Rows from block 5 of the decoder, named by matrix and row number. Rows with one number belong to one channel. Each number is 500 + 25 x the weight over the matrix's rms, rounded and kept within 0 to 999. All counts start at 0. Numbers have three digits each.
# convs0: first 3x3 conv (decoder.decb.0.2.convs.0.weight, 128x128x3x3), inputs 36-47, a 3x3 kernel for each
# convs1: second 3x3 conv (decoder.decb.0.2.convs.1.weight, 128x128x3x3, transposed), outputs 36-47, a 3x3 kernel for each
convs0.59:512456444516490502496510495521484472476526494513531501502509468511494433467522489528470523480491484477502468529469537505463521498536479475545512527483513503491471481473489462525479465496532510515488574443454486440471468500504486541549467497501517556494503502513547503474520481447501491499537561489544460497517532502488482493
convs1.59:493482481463497487490563486460488513488483466489527511454507480536492496510439492500548478510503501497506502544519477531482513490522437504505527502476491513545477551508458480498513534483492500509508522489470464539443498500490506473531506502488519488535501508470542490478498514527515467513479500542521515499492484445479488489
convs0.60:527487511521499498524519479495499541511508474509526506481492446517525440513512490478461456512544536513476477507476448482495474513471459531500535489534563490542540505468485474560487485512527472511499545533479490538521486492489470474541494461487508536512473528475520474516531545484545514549511492479502504503469465495511493506
convs1.60:475540511515510496497498454512489519475553527513505502482495430469508503500498509459517500508521553487521470464552534467465522481485478515531487523484524490462525546493485514476509483498509466527539475505484531468510491501532550475501566513516509500521495480455472476477538474515504490487549466533514453508503521456483521516
convs0.61:502512483470483496508529503520536507459446418560521501511538445481495505497539501485489436527506510516475515507483500496505503503471527481474505519507529470466454493447533523499536505499507479543483499472462469509490516508463488503513483486514485487458548493532486569581450558459493487510529505529516522448479478460559480491
convs1.61:518500490478528502539504469501487490510547555481495474507491495483524499521530524480553516505519516476497537486529479502514527475516532528484475486459469500471506551537460480529530491489503543493532453446508481526507474465493526494481489472509509495496481498485487484503458516507494483501523543505543506519530526482495516525
convs0.62:499459562482475540486472490524500471536524510492521474468439491481514502474535485525500494506509476498493495530530528529504498456473470529503509492537467516520535515488511463494487495474495543487512508513474508464493512481495475523493493505470500499463480512505512520498494490566483496470532481513487519481483512482516551472
convs1.62:517506496507502506485538485536493573512559500493488524468488483491463499487493528469484488486518486523533542475510508477490509524497491480510445477553500491529526487487489558510459529504486470494510518494497497452510499498437518520490513491505494526488538481495490473507502527480519491485528474507464531487469492526482491482
convs0.63:536487525513486456505506476506488485511534497468517467472480486508470497499524482521510426485506456511493503495498495495504481484510520526511503478503566515480477526463538455576502503488490564499492517494516511506497506505478510558495495501506506500527534478470476515509516448529523502511474512489537462495522495552521505502
convs1.63:458494488516511491496469477507529491465495508533508540494482514522526477517466519462498482504506531522521514497510531460524546441485508497486499496531494483505467505478502571489489518510522479514517511478529510433490528464544499515528462496458517442456439489497514522495493475528492480509553492481512471499445542505520513467
convs0.64:486450511480514525535465499491497531490487481511487496464487492498496489501496521494544542526470534444495504502486516490518461470531527503466512465479504465465557497533537479479516469514523520521504556554544496487495503510488517493526493496506546523537493487511495526492558488507525492461472519500512493527535491497494493512
convs1.64:532495530509512508484491498486558551485546513555493530505519513510478509469489540548539460471553506466476498474549551510517507502500475488515459483481490500485501458502541520495556481451482477509499508542461498535484506490520518519504491521477513536508522485499455499504511513550503494470491497490482514541524527532482522483
convs0.65:527530510457495540456455475534542510511469484502482489546498515495489511461499492519515495481497488507533488449477506504495451471558478471547484443494520524473499486531443454519480464521529505503497489495469501500472509456501468501474484484487506486512502536546494474499477501541518507535521495494437474498500500530478452500
convs1.65:527526519484464536476446539504506495506525500477472505521469476537515467481530507485513504512491511471478500442485517465492439520490483528502461497487502513491516501507481493531527533470509465480475489449485493528539545506548494495490512510444502461538485510511426507478462530530471536513512502516474507499519535486468548482
convs0.66:527488522450489512472523470493504527508499491481540497505511459471527483513490504521504508520510466525512508496524538529516454492471512525521489501510520473502499449518488501495502516505499434456497497516493553479481554516470493481492483465514437529512501511512518500495511514473537502522491519525469493496503498478492516507
convs1.66:486499480518540466496527521450531490512488534541551488522474495508541465475515522447510494535505484497471488483513480540493488510478505497546492493466476493522497489518515536496496476509490523491457550483467474553483484498529545503534523521474521460478487494477491490496493519502469498476472494512495496488498505511486496463
convs0.67:526523530506457529538506528500492486508501495468475480484495512540502508516466479509528486501464509497522490492468512491501529481535491507512507497500534488493517460492467524514469476528496477457510462469531507485511490511484478560479496515535495499541513533478501469523483482449513462504475463480528455488514471518460521529
convs1.67:489468533503513522475517493516494468503492500495507496516496473446497564506573485528522483502515506519497487459490496524515498454522510519537571514526523513463511481503496490525540482510528461574526475466459505484509497483484494472501490539485503525502476486523522496530480541513506502479486488472519475487540487453508513531
convs0.68:488476457493554500481486523485465531482538516523431562500480485541507499500529507498530536525494524493470533540456485508511511504481524492501516500511475523478530479543509485567493508481514503507516488408503487499507490497535520462493546508463509497535511453473466482479486501539473493524519492472456534480447487465510513488
convs1.68:525484485533503505531481477524464528493494482475461501489521484515519473470487516481515509509536450473458453473511498535506468509476480500482506461514471518491467484497510465465493494486528485506524528481505486509494540490511500522513498471495530500477485551433542534474509516512515478488485504525481454456534519473501474465
convs0.69:440449530479515506468521505514506476494529477490490518493494479503533532519472525458486530507500503547490519497481500478515515500490476525501484488540477459500560540524538473502520485510452482506475497475461542492552489494527499515529474521481464514487531531505497504497503510489553502527505494523483523510477472464513481465
convs1.69:486522462487509512524469505531443507477549472510495474425499470501504517503505533465466515523480481511492507489503503530477539490489465545508539523541490502509512549535509504497496496561488512552527511527522506481495489505475495521521495508467527541469485466476535491502488494510434522500543464519495452501497463511485491493
convs0.70:476494475497514469458479488470514491463526469546505503487520455534469504497500487487529513517536484502493489465495496510510502472453530511497480514486537489535488513490526501513502521488499506513485477489459521500488481561502464488516503492526494514536506554544522520486500446464489475492440559507468471515505493469473509510
convs1.70:482493487498515522529487505481459513510512564468495441514488482539508496516493449501516478539518476504459506461541514509504458451514501517525512475466495483537431491538447506496448505482520516478494496485474510502515481530521517510495494476538497466500457491492496477520525500467470476506502480527519494468497466505529523510
convs0.71:477526543513486516503496538519491501493492472502504549563519513490523503517532525527486508486466500517463534572468477506509535540489507482489477509486504499520525484516480490490491442518495471486468518498499492526478502482506517551536480491526510479509486529514541491521509517495472541543487515504514497517507484492490486512
convs1.71:503478494522522485489496510489569488478496518531504517491521474517485466523525531536496519485489472563477484483491509480445550498495441496501519447483476530482502524525485497536479477515523533503487492465498489485498491494492547502477507526468514522483521471501503541541484534559478503484556513521522491533497487477480500481
convs0.72:504460495490497500458511512485470479529524493500510502501501509499507517480486499472505505451498530499481510511546542501481503475471500474500498504499522507497519503510487445479530499516498500520513517490501493507491473474552508460505517490507501525546473531498530502505512491482532496488464485475474502494495445487495537469
convs1.72:477483537468491569503465517527525488544524508470460552465500545468516483507438508494481506519528481439497491485516507530491533495482487479480527507481494540477447544497482480493470506523472516531503467512487525555496511498503571517505553534521524532527501496514539531434505546485476479466520510539486520485508506526525516493
convs0.73:514500426519553459527497530511472470515515458511494518507497450461481448484504499521478450493468510464447476510539513489467529515454532525501472511538505523499506501482535506488475473534539514450498504518492470503499548456486463521508493489504456483485494515559484509514494539496472555519501553525524463507518511492495481513
convs1.73:506460496483499474484483536493544466473531504431529480515491496547496510477449496523507556504498509509487488532503478445467480497493517513482521493530518503510472502521484511525470518481505489478517449501486492485484485468479527489538504508532533519553538483518516502498485503512540503517508561489514548513483524501510524499
convs0.74:431460482487490530473487468466504547504498479535460495494499515505465541488496509513496494458522502533445498450509544492494516508492497510502473527502459534486463499546466514537488498496485483505490519484550515494500489451509489470489494458537502481506487470483519498464514503490515526534548463514576469525506495511439523456
convs1.74:477493491482474562496510468482460512513589462509479505518519521555526461527483484538496465503467504490487510549500514461497462482561513491493536508482447499498515503511466542554493517480488446453524538482489478521501506474538522523462528472493442509523490467491512470503429543491522505500518435498522503480481508472486460493
convs0.75:487538493498501473465505518504469486500503450452480519493495486491522514506524520470500495464509503499458522498458481511547501511492503510476482530497504488501508491475466458514507489496501508531468527504513502573503475499530514548488512496495539501499420457457513525481489480452509469523509505511507496480531471518503507529
convs1.75:493493509490503508521496519529496518506515501514549457473507506521497461530506526531506508464496491490522493535498508524514528448472495512502515501492463484541481523522489521513518526496544553544532510484514519513472527481504523494473510518510487491483547497504557513501510468521487511491460506500480524485516502521508514480
convs0.76:525517495538475510513524498497511482492536507467507499502482480489477490517481485461478490559520517515576515482477490508461538506467497516495515517529513550541529497509502489484533534543539448494501497500500489484499508496481526473502490475504511421471504529526506516528481467508492509451437477459485509475525497512482481509
convs1.76:490504513486497494443513496500501475461502512468477486504541499459522497477463492492489482491534447525502513531472524521502501483444506511472501470478469532519482507548548463551470577468490500537505458531496506451497498487512514486533460571502526526515500510511506460528481498501505478519466531518465492492520488487500501514
convs0.77:534494535507523520537503506485536507545481493523519460501513479470515524513517513492484517521531523498549498509469495539511527463475485497463476511504470496497532501559515480481483518517492526499476497491475518479470482477487497500497509524501537483479557473512492509482484457516527462489469467493499482505520506468545465527
convs1.77:507508512518493501521513473512495452535515536486484474514536560458504506487494511478524498522491488536494531503537484429498495478533532520515498520464476465568516492532465492543447497513506427485526468504473534500473511498504509451518525487481530476533464490547450462514534529458476494487574502528522517512500470500536490517
convs0.78:478510477474520488529521471491506530475523479426501507510536516489448540496523446504510561498533477499471477521491527501507473520490520490487516553517475521553495501460571530492489534514465490545469490508531480530507464524513489530509491475490486500492451534462478514541502519446537499467527504513490474507506461508496471525
convs1.78:521528500495488489499497478475515548518523474474552517501490448464513525513530466489485489493476461541473447467516509473501513471464554490490496506482528551533516487482505494446521522507503547496492529506517497479493492473486470479515497507495498481488479473532518489512488509484498496471529476490519533510460528492511523473
convs0.79:504496458527513478535501526506486512495499527522526506502460499500476480492507512508506519506476494520532487445528485516527520473491495511506511515462512475503491470495482524508529492507522500526524558492482532524446489533544493487524469515523479495500495540494465484519479476486509500528469516540524497482510482525499501515
convs1.79:535502509463467532462484494467544493485502493511537499540510501508496514496491486524488485556537528507488483482471530479463514483503496499510508503501509507471536479502514514458554527504493521460517491512502456501499539470507477501528490489496490499503505504497472487499496520496492535499482498470442502528494492487441545456
convs0.80:510472498527532504493503474527466500498485519519512467515521491525485489491530510515530501469486513466473485465492510494531510509545502556476476492488487509489473465497483480451519473520526509503476482536493478494460474507523527552488534482510486480505529495511520507453450510500461538543451492457462540526488498492465535532
convs1.80:509496470515494519555493491477493491482535502507490518485511470516505453498520502477483516526475534534497500556430492536526510504506534557519479531484468515492532529486485502518496501475475498504532475464476537460481452497507556496481440546495467562514523481510484509488497508523478498488479463473501485518496486525505483541
convs0.81:525510470482490510477483531504472461503508476521501466491492495508527514498464536533460498533541509559466479513528525532495484474473505498524490477522455546524490440569523458533499457486496462490482518523505517490451523495465499520486490472513508481494499485452473487503484488474486483465508516540471491493461476509503506514
convs1.81:543457509496537519514494514466569487522509445490477466543510488525517532530485535465503477519514508493480467518526502513496514460478465510513487508548503505487457504443531504464497496487522472504467507476489507532519465504501446545543487510510508484485495519469463528492457503537480523463493475451492514519492491497510516488
convs0.82:489503498517486520482571496457566509524503499491540497480517513471502466486542495493527490480457501491486525504546495450517479515445488478513510492521492532479521507490530479516509480506497476465440492521500473471476517461527529498485506480485485538511517488474510488497478502483464492489478485510550488530525523473558555495
convs1.82:465490495507563530521494499491471486501540511536507497452523520482477490527530530509482498531500481470493457487494466530480492454421505500515500530470503489498525491519486509486501474497522518458540487506502554472488516526471521513517502503489468533498532477548487481515520541547512527451520428513497509503509522511454502510
convs0.83:443487486505475505522512547489487527490485506536451504505439492508501509438531503456509458495535547446486502520441469497534478519489495485581548486482492542490479507547546511505488451485514538544459479469491526538477531518534528505482471531494516538474491481453506503456487554475532483526467510430507503507496548491485507536
convs1.83:487501479475523548491472502487507495519507507508467484537491458515503492523465484521499488478517529532493498507454493537485503492471517502500508507488491537457552510478515525505511492528472516488469491489517494515494488540511481475468445496483488474496502492495529497520508497495483524534473514527504463548523516534464516542
convs0.84:486520546553524546493523461506470501482532482528465496498479482493510524481542518462505500487475540504467488487503527484534506501475508518528496524542456503480503497506457480469559481491473512471443531480540496508500548453481504528490489504518555488484515476485517508483544493519529511501473464477479512517564565469480517503
convs1.84:486534511524502494498494487497521500520493489520529528496514482487529520492473475545519479458526486532489483538513507540506523507509506514488486545453478477503523447516513509483500498473493467526499506530474535473524522491535474521482501534525490518472497537501482504538516543505475483537486527491503453472500508544511517552
convs0.85:491494491507491474504523510469495505499472477511521462489465446465515479456475472474496498524520547505508510497531511502522547489533498513519484519494516536493522479523515523522509509540469509483516494506479483502472512462463497487521520485480489509494505458475453483497532486511477455483515521483490503500480515521517476483
convs1.85:494512534519461520486516512502437494492552541450513488452516506505482480510504510501516479504512512526514497476496467516505473535519516518492482467556514470506501480478497473489495455544498494468494522464507468498504511502446472515512479551482534457507502448532493541457467486518500449509517518468485472521533538484513557496
convs0.86:478473509534499491525489525501501497503520464527521516508562423568506508497484495484545520492526518499471488499522474464524515496525526512521488489511510486476400537514527511551558501520489499470496509512543508521490454550453513472524465515488497540523517489500462500521523500516500538503504504534509507484538563533493514495
convs1.86:465489527517509508498510510497468504496456468484457517457476494496469518524500511475474491491507506490523501465537481472520485502485495526490472486499494488531492500504489485495451526487470507493479448488511534500496513524519442484536508509520494493532484482536511497576490470487474535515483506477473518502518515499513521490
convs0.87:474514496479494508500536496546536510504520508531516482518504510492590499547526491467491476512482470521448514474499510522519549499499510512502452571551503539528510500507513452494535514558513535491469503472488532467501494517484508518493497485509493494560537577483486464498484569522535526487487487477472468448531456502515521515
convs1.87:524459517488543482490455505524527513491498516473494494543483470530482499526490482496540511478554505514502508456449526465483497525490516505517476470509508540545518505535503538453493504495492519503522493453474483491514507492535441476495496456514491551498532536491460498504526488494511511530539530507467467460468483467500536554