config.toml
train_examples = 42238
crop_scale_min = 0.7
horizontal_flip = true
bottleneck = "kl"
downsampling_factor = 8
encoder_patch_size = [4, 4]
latent_channels = 8
decoder_weight_standardization = false
decoder_widths = [64, 64, 128, 256]
decoder_attention = true
decoder_upsampling = "pixel_shuffle"
nesterov = true
cautious_weight_decay = true
warmup_steps = 230
weight_decay = 0.03
Rows from block 8 of the decoder, named by matrix and row number. Rows with one number belong to one channel. Each number is 500 + 50 x the weight over the matrix's rms, rounded and kept within 0 to 999. All counts start at 0. Numbers have three digits each.
# convs0: first 3x3 conv (decoder.decb.1.2.convs.0.weight, 64x64x3x3), inputs 56-62, a 3x3 kernel for each
# convs1: second 3x3 conv (decoder.decb.1.2.convs.1.weight, 64x64x3x3, transposed), outputs 56-62, a 3x3 kernel for each
convs0.10:491500363463525496564486523479558510491576462450487407471531504500535477553602535459553514479454479514365488498403452469514548423553653444445537527533471494540553545553517472463512467454427
convs1.10:475463509449483505518497610551557538458394479406434465542405609472481512450550453615514377501495502530479573459528494461573455474473499615496524528470592531563643433492500573510559579528450
convs0.11:562492477559528590515523553477499511537487493573480528438452473458496448492531496545507474561532443589531470444515433478527513514487435479499513399540486544486528586499480525556522485509476
convs1.11:416575589504467509591465557457388479517420464542566491468561510510543527454460475529575542524510542516488457515500594471467502519501559468528471610482480516462539509556540581455525492443513
convs0.12:460559478476499500449567498549491500532506516564437435530500525505497435498459546464501478535444443504476502477443595492567485524510498318542464490462460541581512499477491467326459485361468
convs1.12:521486568401524476509492469596503515489487573433534505542451443521438558480570506439499545502455494514386521524392470529510506429422504466549578560525490519428517537550396445557489451471482
convs0.13:488444538531440498578447534487483450521611526468501450604365443489527608562454455407415581468484463468537399501517541426533486504450481515537504463475461439468526532499410472506534421534644
convs1.13:532386460530470476504551501568562543510430488493550584453459486543617460472564461429550525573474466527479416520605455483504558478470427460497476506530585490427526481511492480486483522492419
convs0.14:517586587427510470583466523520499502485507535436546539468448445445451490555450567406509483454471490486510508545492498458469542534497433520486452529665512464416431529545508501439431460477531
convs1.14:538539469534393538528457540505476499523441480416405498501502499452449450459479544556476463505492491444557501454490476489506488469499541465460486425508488475432544526507484449527480498443493
convs0.15:496555436483428457472553544534452407575512479518446574462484448540455430465518469529499511542539531517507574578430425454500497424635517521379492622505527493593513483423477582498555486589492
convs1.15:499600492553513562517520497472511565551498586531419602558452459489501478573501578446520488524546475494540466587499470529561593518402581439487453541519463494547500546530580417529501502534491
convs0.16:417470483433443468475557536566526536543452505475493556516496497539496482553512472473506557437493476421519533463572594498547482468548529482489429482560502561540534587507481420509481474492499
convs1.16:534467602497542454536526485435465559549490507465556615458400500593511421529554452495474536477469656460453589587520471448562420533409592470542595522574528596485556405520528496404483431411514
convs0.17:482525536544577602576544528466541536528542458461541496551511494548478460566517405468472493508474459438526454448655559554510505603439524550598456522495578416458498536486494473569537400505568
convs1.17:465499521637595582548522505468460561411442488548361442506462603473501518532524402467494477481366479437530476458361566462595494485510438469541617421504616608584484491556540530464438515466532
convs0.18:476533477479547522372550480518519594422542460508553500540462491550453492486440412504527522434507451487490434496486530540497480534495500539525534513564466516405523497561452422506486495492447
convs1.18:423526479488398523500449451552499451509533518436405514561574434568616510425544464378593524437511491480490585513527548504434579512503502424508486462583518518440497506449497508370492487499500
convs0.19:592458578453515563528428426421493466497565536525488550544521596490489434518525424514539466519557582427527441474492549432579503494561536482562510497489576590510513525518535484465617413489391
convs1.19:434439556439552537484500462504516449459504459493502474486404386515512539474522483488524357337497505446594500453474517468446543547435455486573558481567570393547479522465468503504392525576497
convs0.20:507560498523585446512485521440518497539493491365492522513421476447451415425480485558402519530454576474466557427476527526473445515489410517519515430518462553598450493561546568485515491513481
convs1.20:451527508549535555640452533513598597476558522561488583446450478514491613552625478495540377492461558546526468426429515451452472473529531524529598400436650508462500417513446561511517536508467
convs0.21:488547530526476418504531498500505429465524397458417452433435569559512462574484465480466466512471576474475497493485449480483562584403493467508508545470489574597528563507442478661424471560442
convs1.21:489540457565509420494581503459471508533431428580506506444497519618434513535480527545418431450440470514529536552571474479491484525505494480551544535559606481562487519475500590409484506483471
convs0.22:520553550527457451562449514484505524532458497487452559527457502410454465611533489494496489423506515444568553495467559497519549558526560454524469450619443474430437536522506566553529515518439
convs1.22:412575547517525479595550610518525552680519481486524489498459489495500549563507468440506475467484443519514506549491526474527497522448477560442492563491502524446508479488529453415450481439419
convs0.23:423486417480490453596484508564373593515388527501494508531528484485479514468503503551476475601526487462547499522451443512456519524509514611549534522565493440462591472548571414596495470443527
convs1.23:433532495519546458520501487587583572529590578590439537456496482558427605531480585484616582525578446524492553532497540505506544470599410472545487498539404576591534518558520468484537516495554
convs0.24:499522593518547508490403552500593540452486527559493515499500563431491488427489515500418437490505496482526429459468545507618489572608508550549471533526450500425470607526508585491464516518570
convs1.24:542484457557464449473574544503472516496516599476509542389517453491458530514423485478482439469488513468536496480490461478512521420539580447480477517521474559508546448405472479521579517560448
convs0.25:498535474485621553541530438537480488531400553561535555517445494436468463450502511529443534442597499516409519529513473560483441514568547410501531518506518524504538554520539467513561566467423
convs1.25:487475471546507443366581433464495582510410563528495542507485526472431532426558473477496535524499534501533549473557470542518457513503439482428610467454515394487535415480448522470556496505372
convs0.26:552544525477493518508480479511472515555474512486443503498452476509438495562439566530609462422523489501515458494449520475524475364490491579501533481504438517500507599615522492499499463565501
convs1.26:463528434467566505444444445548532500502468455448443554532474567532482441477469511517559513510463545492503463491515429587472488605457442487443523537489516522433463548538441442521539498449480
convs0.27:502645526517482517571347484506502640559457531542561485527471524502585511441502492442512463427491467508400468442541579454500517479504488455403448472501518482478485499529567514528503511480367
convs1.27:438495455552547487512474443551539490548548474393518489513537513492535525524505475473533510581425475529492578474459507416479502463504516467459576472507478431487545555491533439528468524515442
convs0.28:422420555498493578534486493472481532541494519524563532438453469630556452450491517417532520531507497529503481535508462500570421475522381499485552554561579467512503488523474475538527508507524
convs1.28:438546424409488499486605545483523470473464431539479465478481431460489475508448460515559424484393457462460459538571425477478522559546549411509440498587373440509523467598489456446474574390414
convs0.29:518483495416489473516443505518579535568425513464520488436478553408484501510496567527521510465438447542509496445495498585524513475481422517523535438525443552502400494520582523529514510439458
convs1.29:499413488560372474400516482508479555497522502453509491427537403597539599473478486555492487574561596491514494501427539552613531469559516488526539497572529373488448486448420536469484561572503
convs0.30:510507484453543479524502463443472503482503538468495490554463511460461452449526511448492511547472530516468493559480472543573536495536468482569494541578602482537509427523511527521586557536514
convs1.30:453516421544503509467515529406510509527483480524534483441549482515496492468471568504464421489491483493464438446417494460472502514475561525503484528529599497447525478541452464574490439456529
convs0.31:546514523557496498487500474510512524495448499450563478588436486545483454395452546495483577457496548512555583468576411430459491501498497435529499513581520513469458436570459510498492498529584
convs1.31:520516520505616452477513504507487573447302403533469571463484465484417452524478524437450459555395501492459448427499515569371390458449495422492445430417449516486552422530588512644496426565482
convs0.32:489584506535524511613520470454536529488453445463553465522579538484493420486424531494501541470483342496508543444533573546453522479521415401527501533419550355536632536533555463567454536454442
convs1.32:561530475606609384467493436538540457555431490502528461519589497506414532500471606516573505450493450445613529459573546464513436513539555541496427553482530560596453553595562421460497479445452
convs0.33:437538475407456504450510466504615448502600508422480440491533492525409511502414502488537417481464464521538533516428490606484558438593465536452463572492487452569529520512531622508354455392507
convs1.33:456432477531474552496537481577451449519453382387394583588463501502486503461496460539524502480570491516397537485498470479602539563494536414390415546509542533456572646499543481422475547513419
convs0.34:483475477566455507600500523566495496503458486527561471457484590475471474508456478392535485462469491515454455528447475542455429351438447464464501498498531453413507505631499538557460549589464
convs1.34:484406432504536471421558518524482481524464543528507524503509465531570456500484556534462479469455562491583569519523513402499460410467472428570429545531468498485557527421444557504422482479484
convs0.35:502535546506549505459526540503485437453440495421442498494506433506520486436428534535428531461498507503487533489497449564489522561475540496575469516545556512401504484520496526463580543395487
convs1.35:607502539541543537524520560476442510541458504512417591436528556514486416514505455564468462542534453469472552548477462536504452532485564456540612528533545500479524461527470530499441576577504
convs0.36:401405501482371519502479518430469472548501424446510522445484642480545511419533537474500547499418487456560464460490474459515441568480556472482507573478491502467490430548508507572502376545457
convs1.36:540529553489550411507556430515483626466452527524505634457453465555454536492462491482527465549468468455533512498497483446555490543494408502577517523464591523542505490523510479457440528479501
convs0.37:481511607497516440531527499514449465437559532536494484455520453512483458440491571468538516532493415521563474542456493477448580539475580445394602490446527516526593499529643533565442484415428
convs1.37:549469375510497547491462494521517531558430480546502394412509562438466537484603550498565519345351612529505560465565607501468540532484533548567562489498508568506496423498533494491384518459512
convs0.38:497464503488526406556434457502488425461497506447417507439516527581477411469485429403442512614430565460541476531440587481421355474474514460418531526444383485413552524424467583474559594550531
convs1.38:582488500548534395512501525391581467438562491599541535612445544413480381563474484508529561513461533452538378640521513528592476517508595534512483585592433557550475487482473440571504458443522
convs0.39:528483441512535543511446466489489472539533498458495515488456521524617529469461568519555536472492525525554525430522470424554438439486540417554504418395437515422566518526505481557515500499509
convs1.39:548479472518458525527497536525606548518503440506539393460511540534488539510526463516562475563526594406496423456456562512508524474379474518547547473472536413516533517471528457553438465470582
convs0.40:548365524578540590503506588452449587531503564521458431447495555566460616444451485572559566473542459430457495532516455454496511391537549426521485434430469429422489563481486541512631530553530
convs1.40:462428521459491538590440461563497455522455550464531533488503538458527497561553527471489524540598544454449502511561499502526450607518501439519446601570450481494405487458509519548500564504499
convs0.41:474461492457450502564519496549483531459472473498488431459502489494521475515480538458491481490461507448535507413522495619569541457503534554548510536558559497505438556485537520561466391451498
convs1.41:478517566489467457430452498586474521477511450497449527493514492475527457519473495517514541516584513448432451466497523543552465536533551457520531528554515427500512533392481610511515456525401
convs0.42:560492495497466513424492490543495549615442502518504454594517453490537499440533499516458447573538567549484518576453513476499489512386464608553422478464443500443560431445413476533471398421516
convs1.42:497435502510507459371528573508434468570430532560480493498500459492480486484505470432457532464546410498487478491482492444541499512512569476535513536488506460559475453502480484553457487496466
convs0.43:483471476435540623481420549533416502475447493488473543590482500505533444514492498609395527582518528512487557536477475447554519454605553532492433607465425426577453439559531508552535503480515
convs1.43:467458539451494541487526547549416513474496492487524449572560456548496534455473483477444508501525535513486520458518522460545457481533522471601436554549519502431570433488478489444529485500504
convs0.44:463476446458555590447381455437525547531527473496489600486455487492535515512518504498571530456494484383489517577403401600472556500420454503513514520520425422421518542507445518495594496460509
convs1.44:535509516488569482436429574428451516432608567501525508457518526504553503469442548535498424527512462450524584498555575454564614572476522468471509516499448465469466528587460579553536546424475
convs0.45:482505505533573541519436611392495499488469478571476570504504486487481553458520471463502464571452620546511517575459541494436482478534533558531476484594411510499506501557597475490384534538534
convs1.45:532517554520552439494483435568507515441464552452490553505530560463519525489608508543498433522524541563487505531501556546514419455494470407569473447518519468473487563503492490441561503484431
convs0.46:509529431526633502456505469552472456515463528564516587462471494460577528527493519550544569513656546543489530401530538507512550555441519558468493497498538451500489474571516537596636568507456
convs1.46:532501467486436411502520452465538508556444545575503552525594463442424563469591609464534497496502509455511495467524564554483523430426481458469531419489494454456348543572547418551535433466487
convs0.47:531462578523551503475481422569394481518526389458487517570391563489540409485545531488493496520480487527503489520509525632441529544535480543638477550669507438453561562523497572540437591473471
convs1.47:554523514556497388473482428549382532435526390455601507542501448492390479563499418490540491462504499575509454512502461485426541523489525547589443489458492480409473525514448418551485640593568
convs0.48:512540426511566487447550444541481499498579463424432510513457521540542406526477441503436485551517529479430461520525376490444552484489539511465491465499451479455400449352449522542562460484476
convs1.48:523539533490388449555477493471478496430467478468488513437517604517535483479470452519523470473487518514434484473503486491444493551497471467378517605420498534412554512488493501484382438528530
convs0.49:521472503502441507448460515443480439409507613522515458470468509482500480513603547497537487486485438547542512454489496467442541427496512485529513497531501481509465490436515474469514446472458
convs1.49:603494550552486524484473459481524541519484433520545474582542519470431490484528417398484401506519538615504532547532413539443526445500579521495610526501593470484517478463509484521476569497504
convs0.50:531588486468556513495424569477555461551508474535531573439516495518533524454492499497498501459423496489497503438510559433471515440546565513537558605518466512437580506527532432485409610578563
convs1.50:415498454542405543515465475390492528465496538506456426565500500510552477533452544550554494532504445595565413432444459522473520510519571574591536537463501499617503499469525497505530568489542
convs0.51:497493508511517517483428454534515420450449520553479542497542549578472481559484548484359516568404536371448528493573462484512489472492479365527479444493445522484442498460474506509474407561532
convs1.51:404527440437565491479533510521511502448524434405466505506525516564523526527499480487364410485530497551596499537469556460564399517567480515497565422530459517495425475509621546510549417466420
convs0.52:500569525517650476480507440459523482519510514475530503508614488536489410545483527476465517471594529505444481507492530570518469495483458440507506533563509506521518512477534600487549465527411
convs1.52:564546569414518518542393471461519529508402529501441542468508376455473490456514436472564399408459542482405515505511559389499490468434513483518528503515513461490506550541479487459574536538506
convs0.53:484413541499483526483519511407508368480470480434529516486453486583427515469358473488540516489569496536552477406456515514520516499455523545490513559442400433479469567540553419476425508487484
convs1.53:532473469429532511495538424470532498568523481618581508626488496509599497406435496496496464533549491372439438497560545514581571561458502477424518446568474485494473471521470505540586440515573
convs0.54:474506451378451424450589506492571575495500517485419510533524541469472568420444561393459472510486454587459544625481475455484600543441511525490544453486505500492504470605523500460431533478519
convs1.54:525419523506527488476579523515505514557468480490434518522480461457444484510532489570467517417438500454470478462470495407454523462502444498492473573481501571531558591461526473546523625495500
convs0.55:509475533487561496468513442502445509564476498492534466562542433336485443517522508516466412531474520550527535470478648535497506499437514510545506485499413446420490451501514460420554426465505
convs1.55:399521466460548478497540541507468519644500509498489547471463535441482542592412507489448590525485495474525640476482593440500463519507532532396499562529468559481571478499499450481411517542540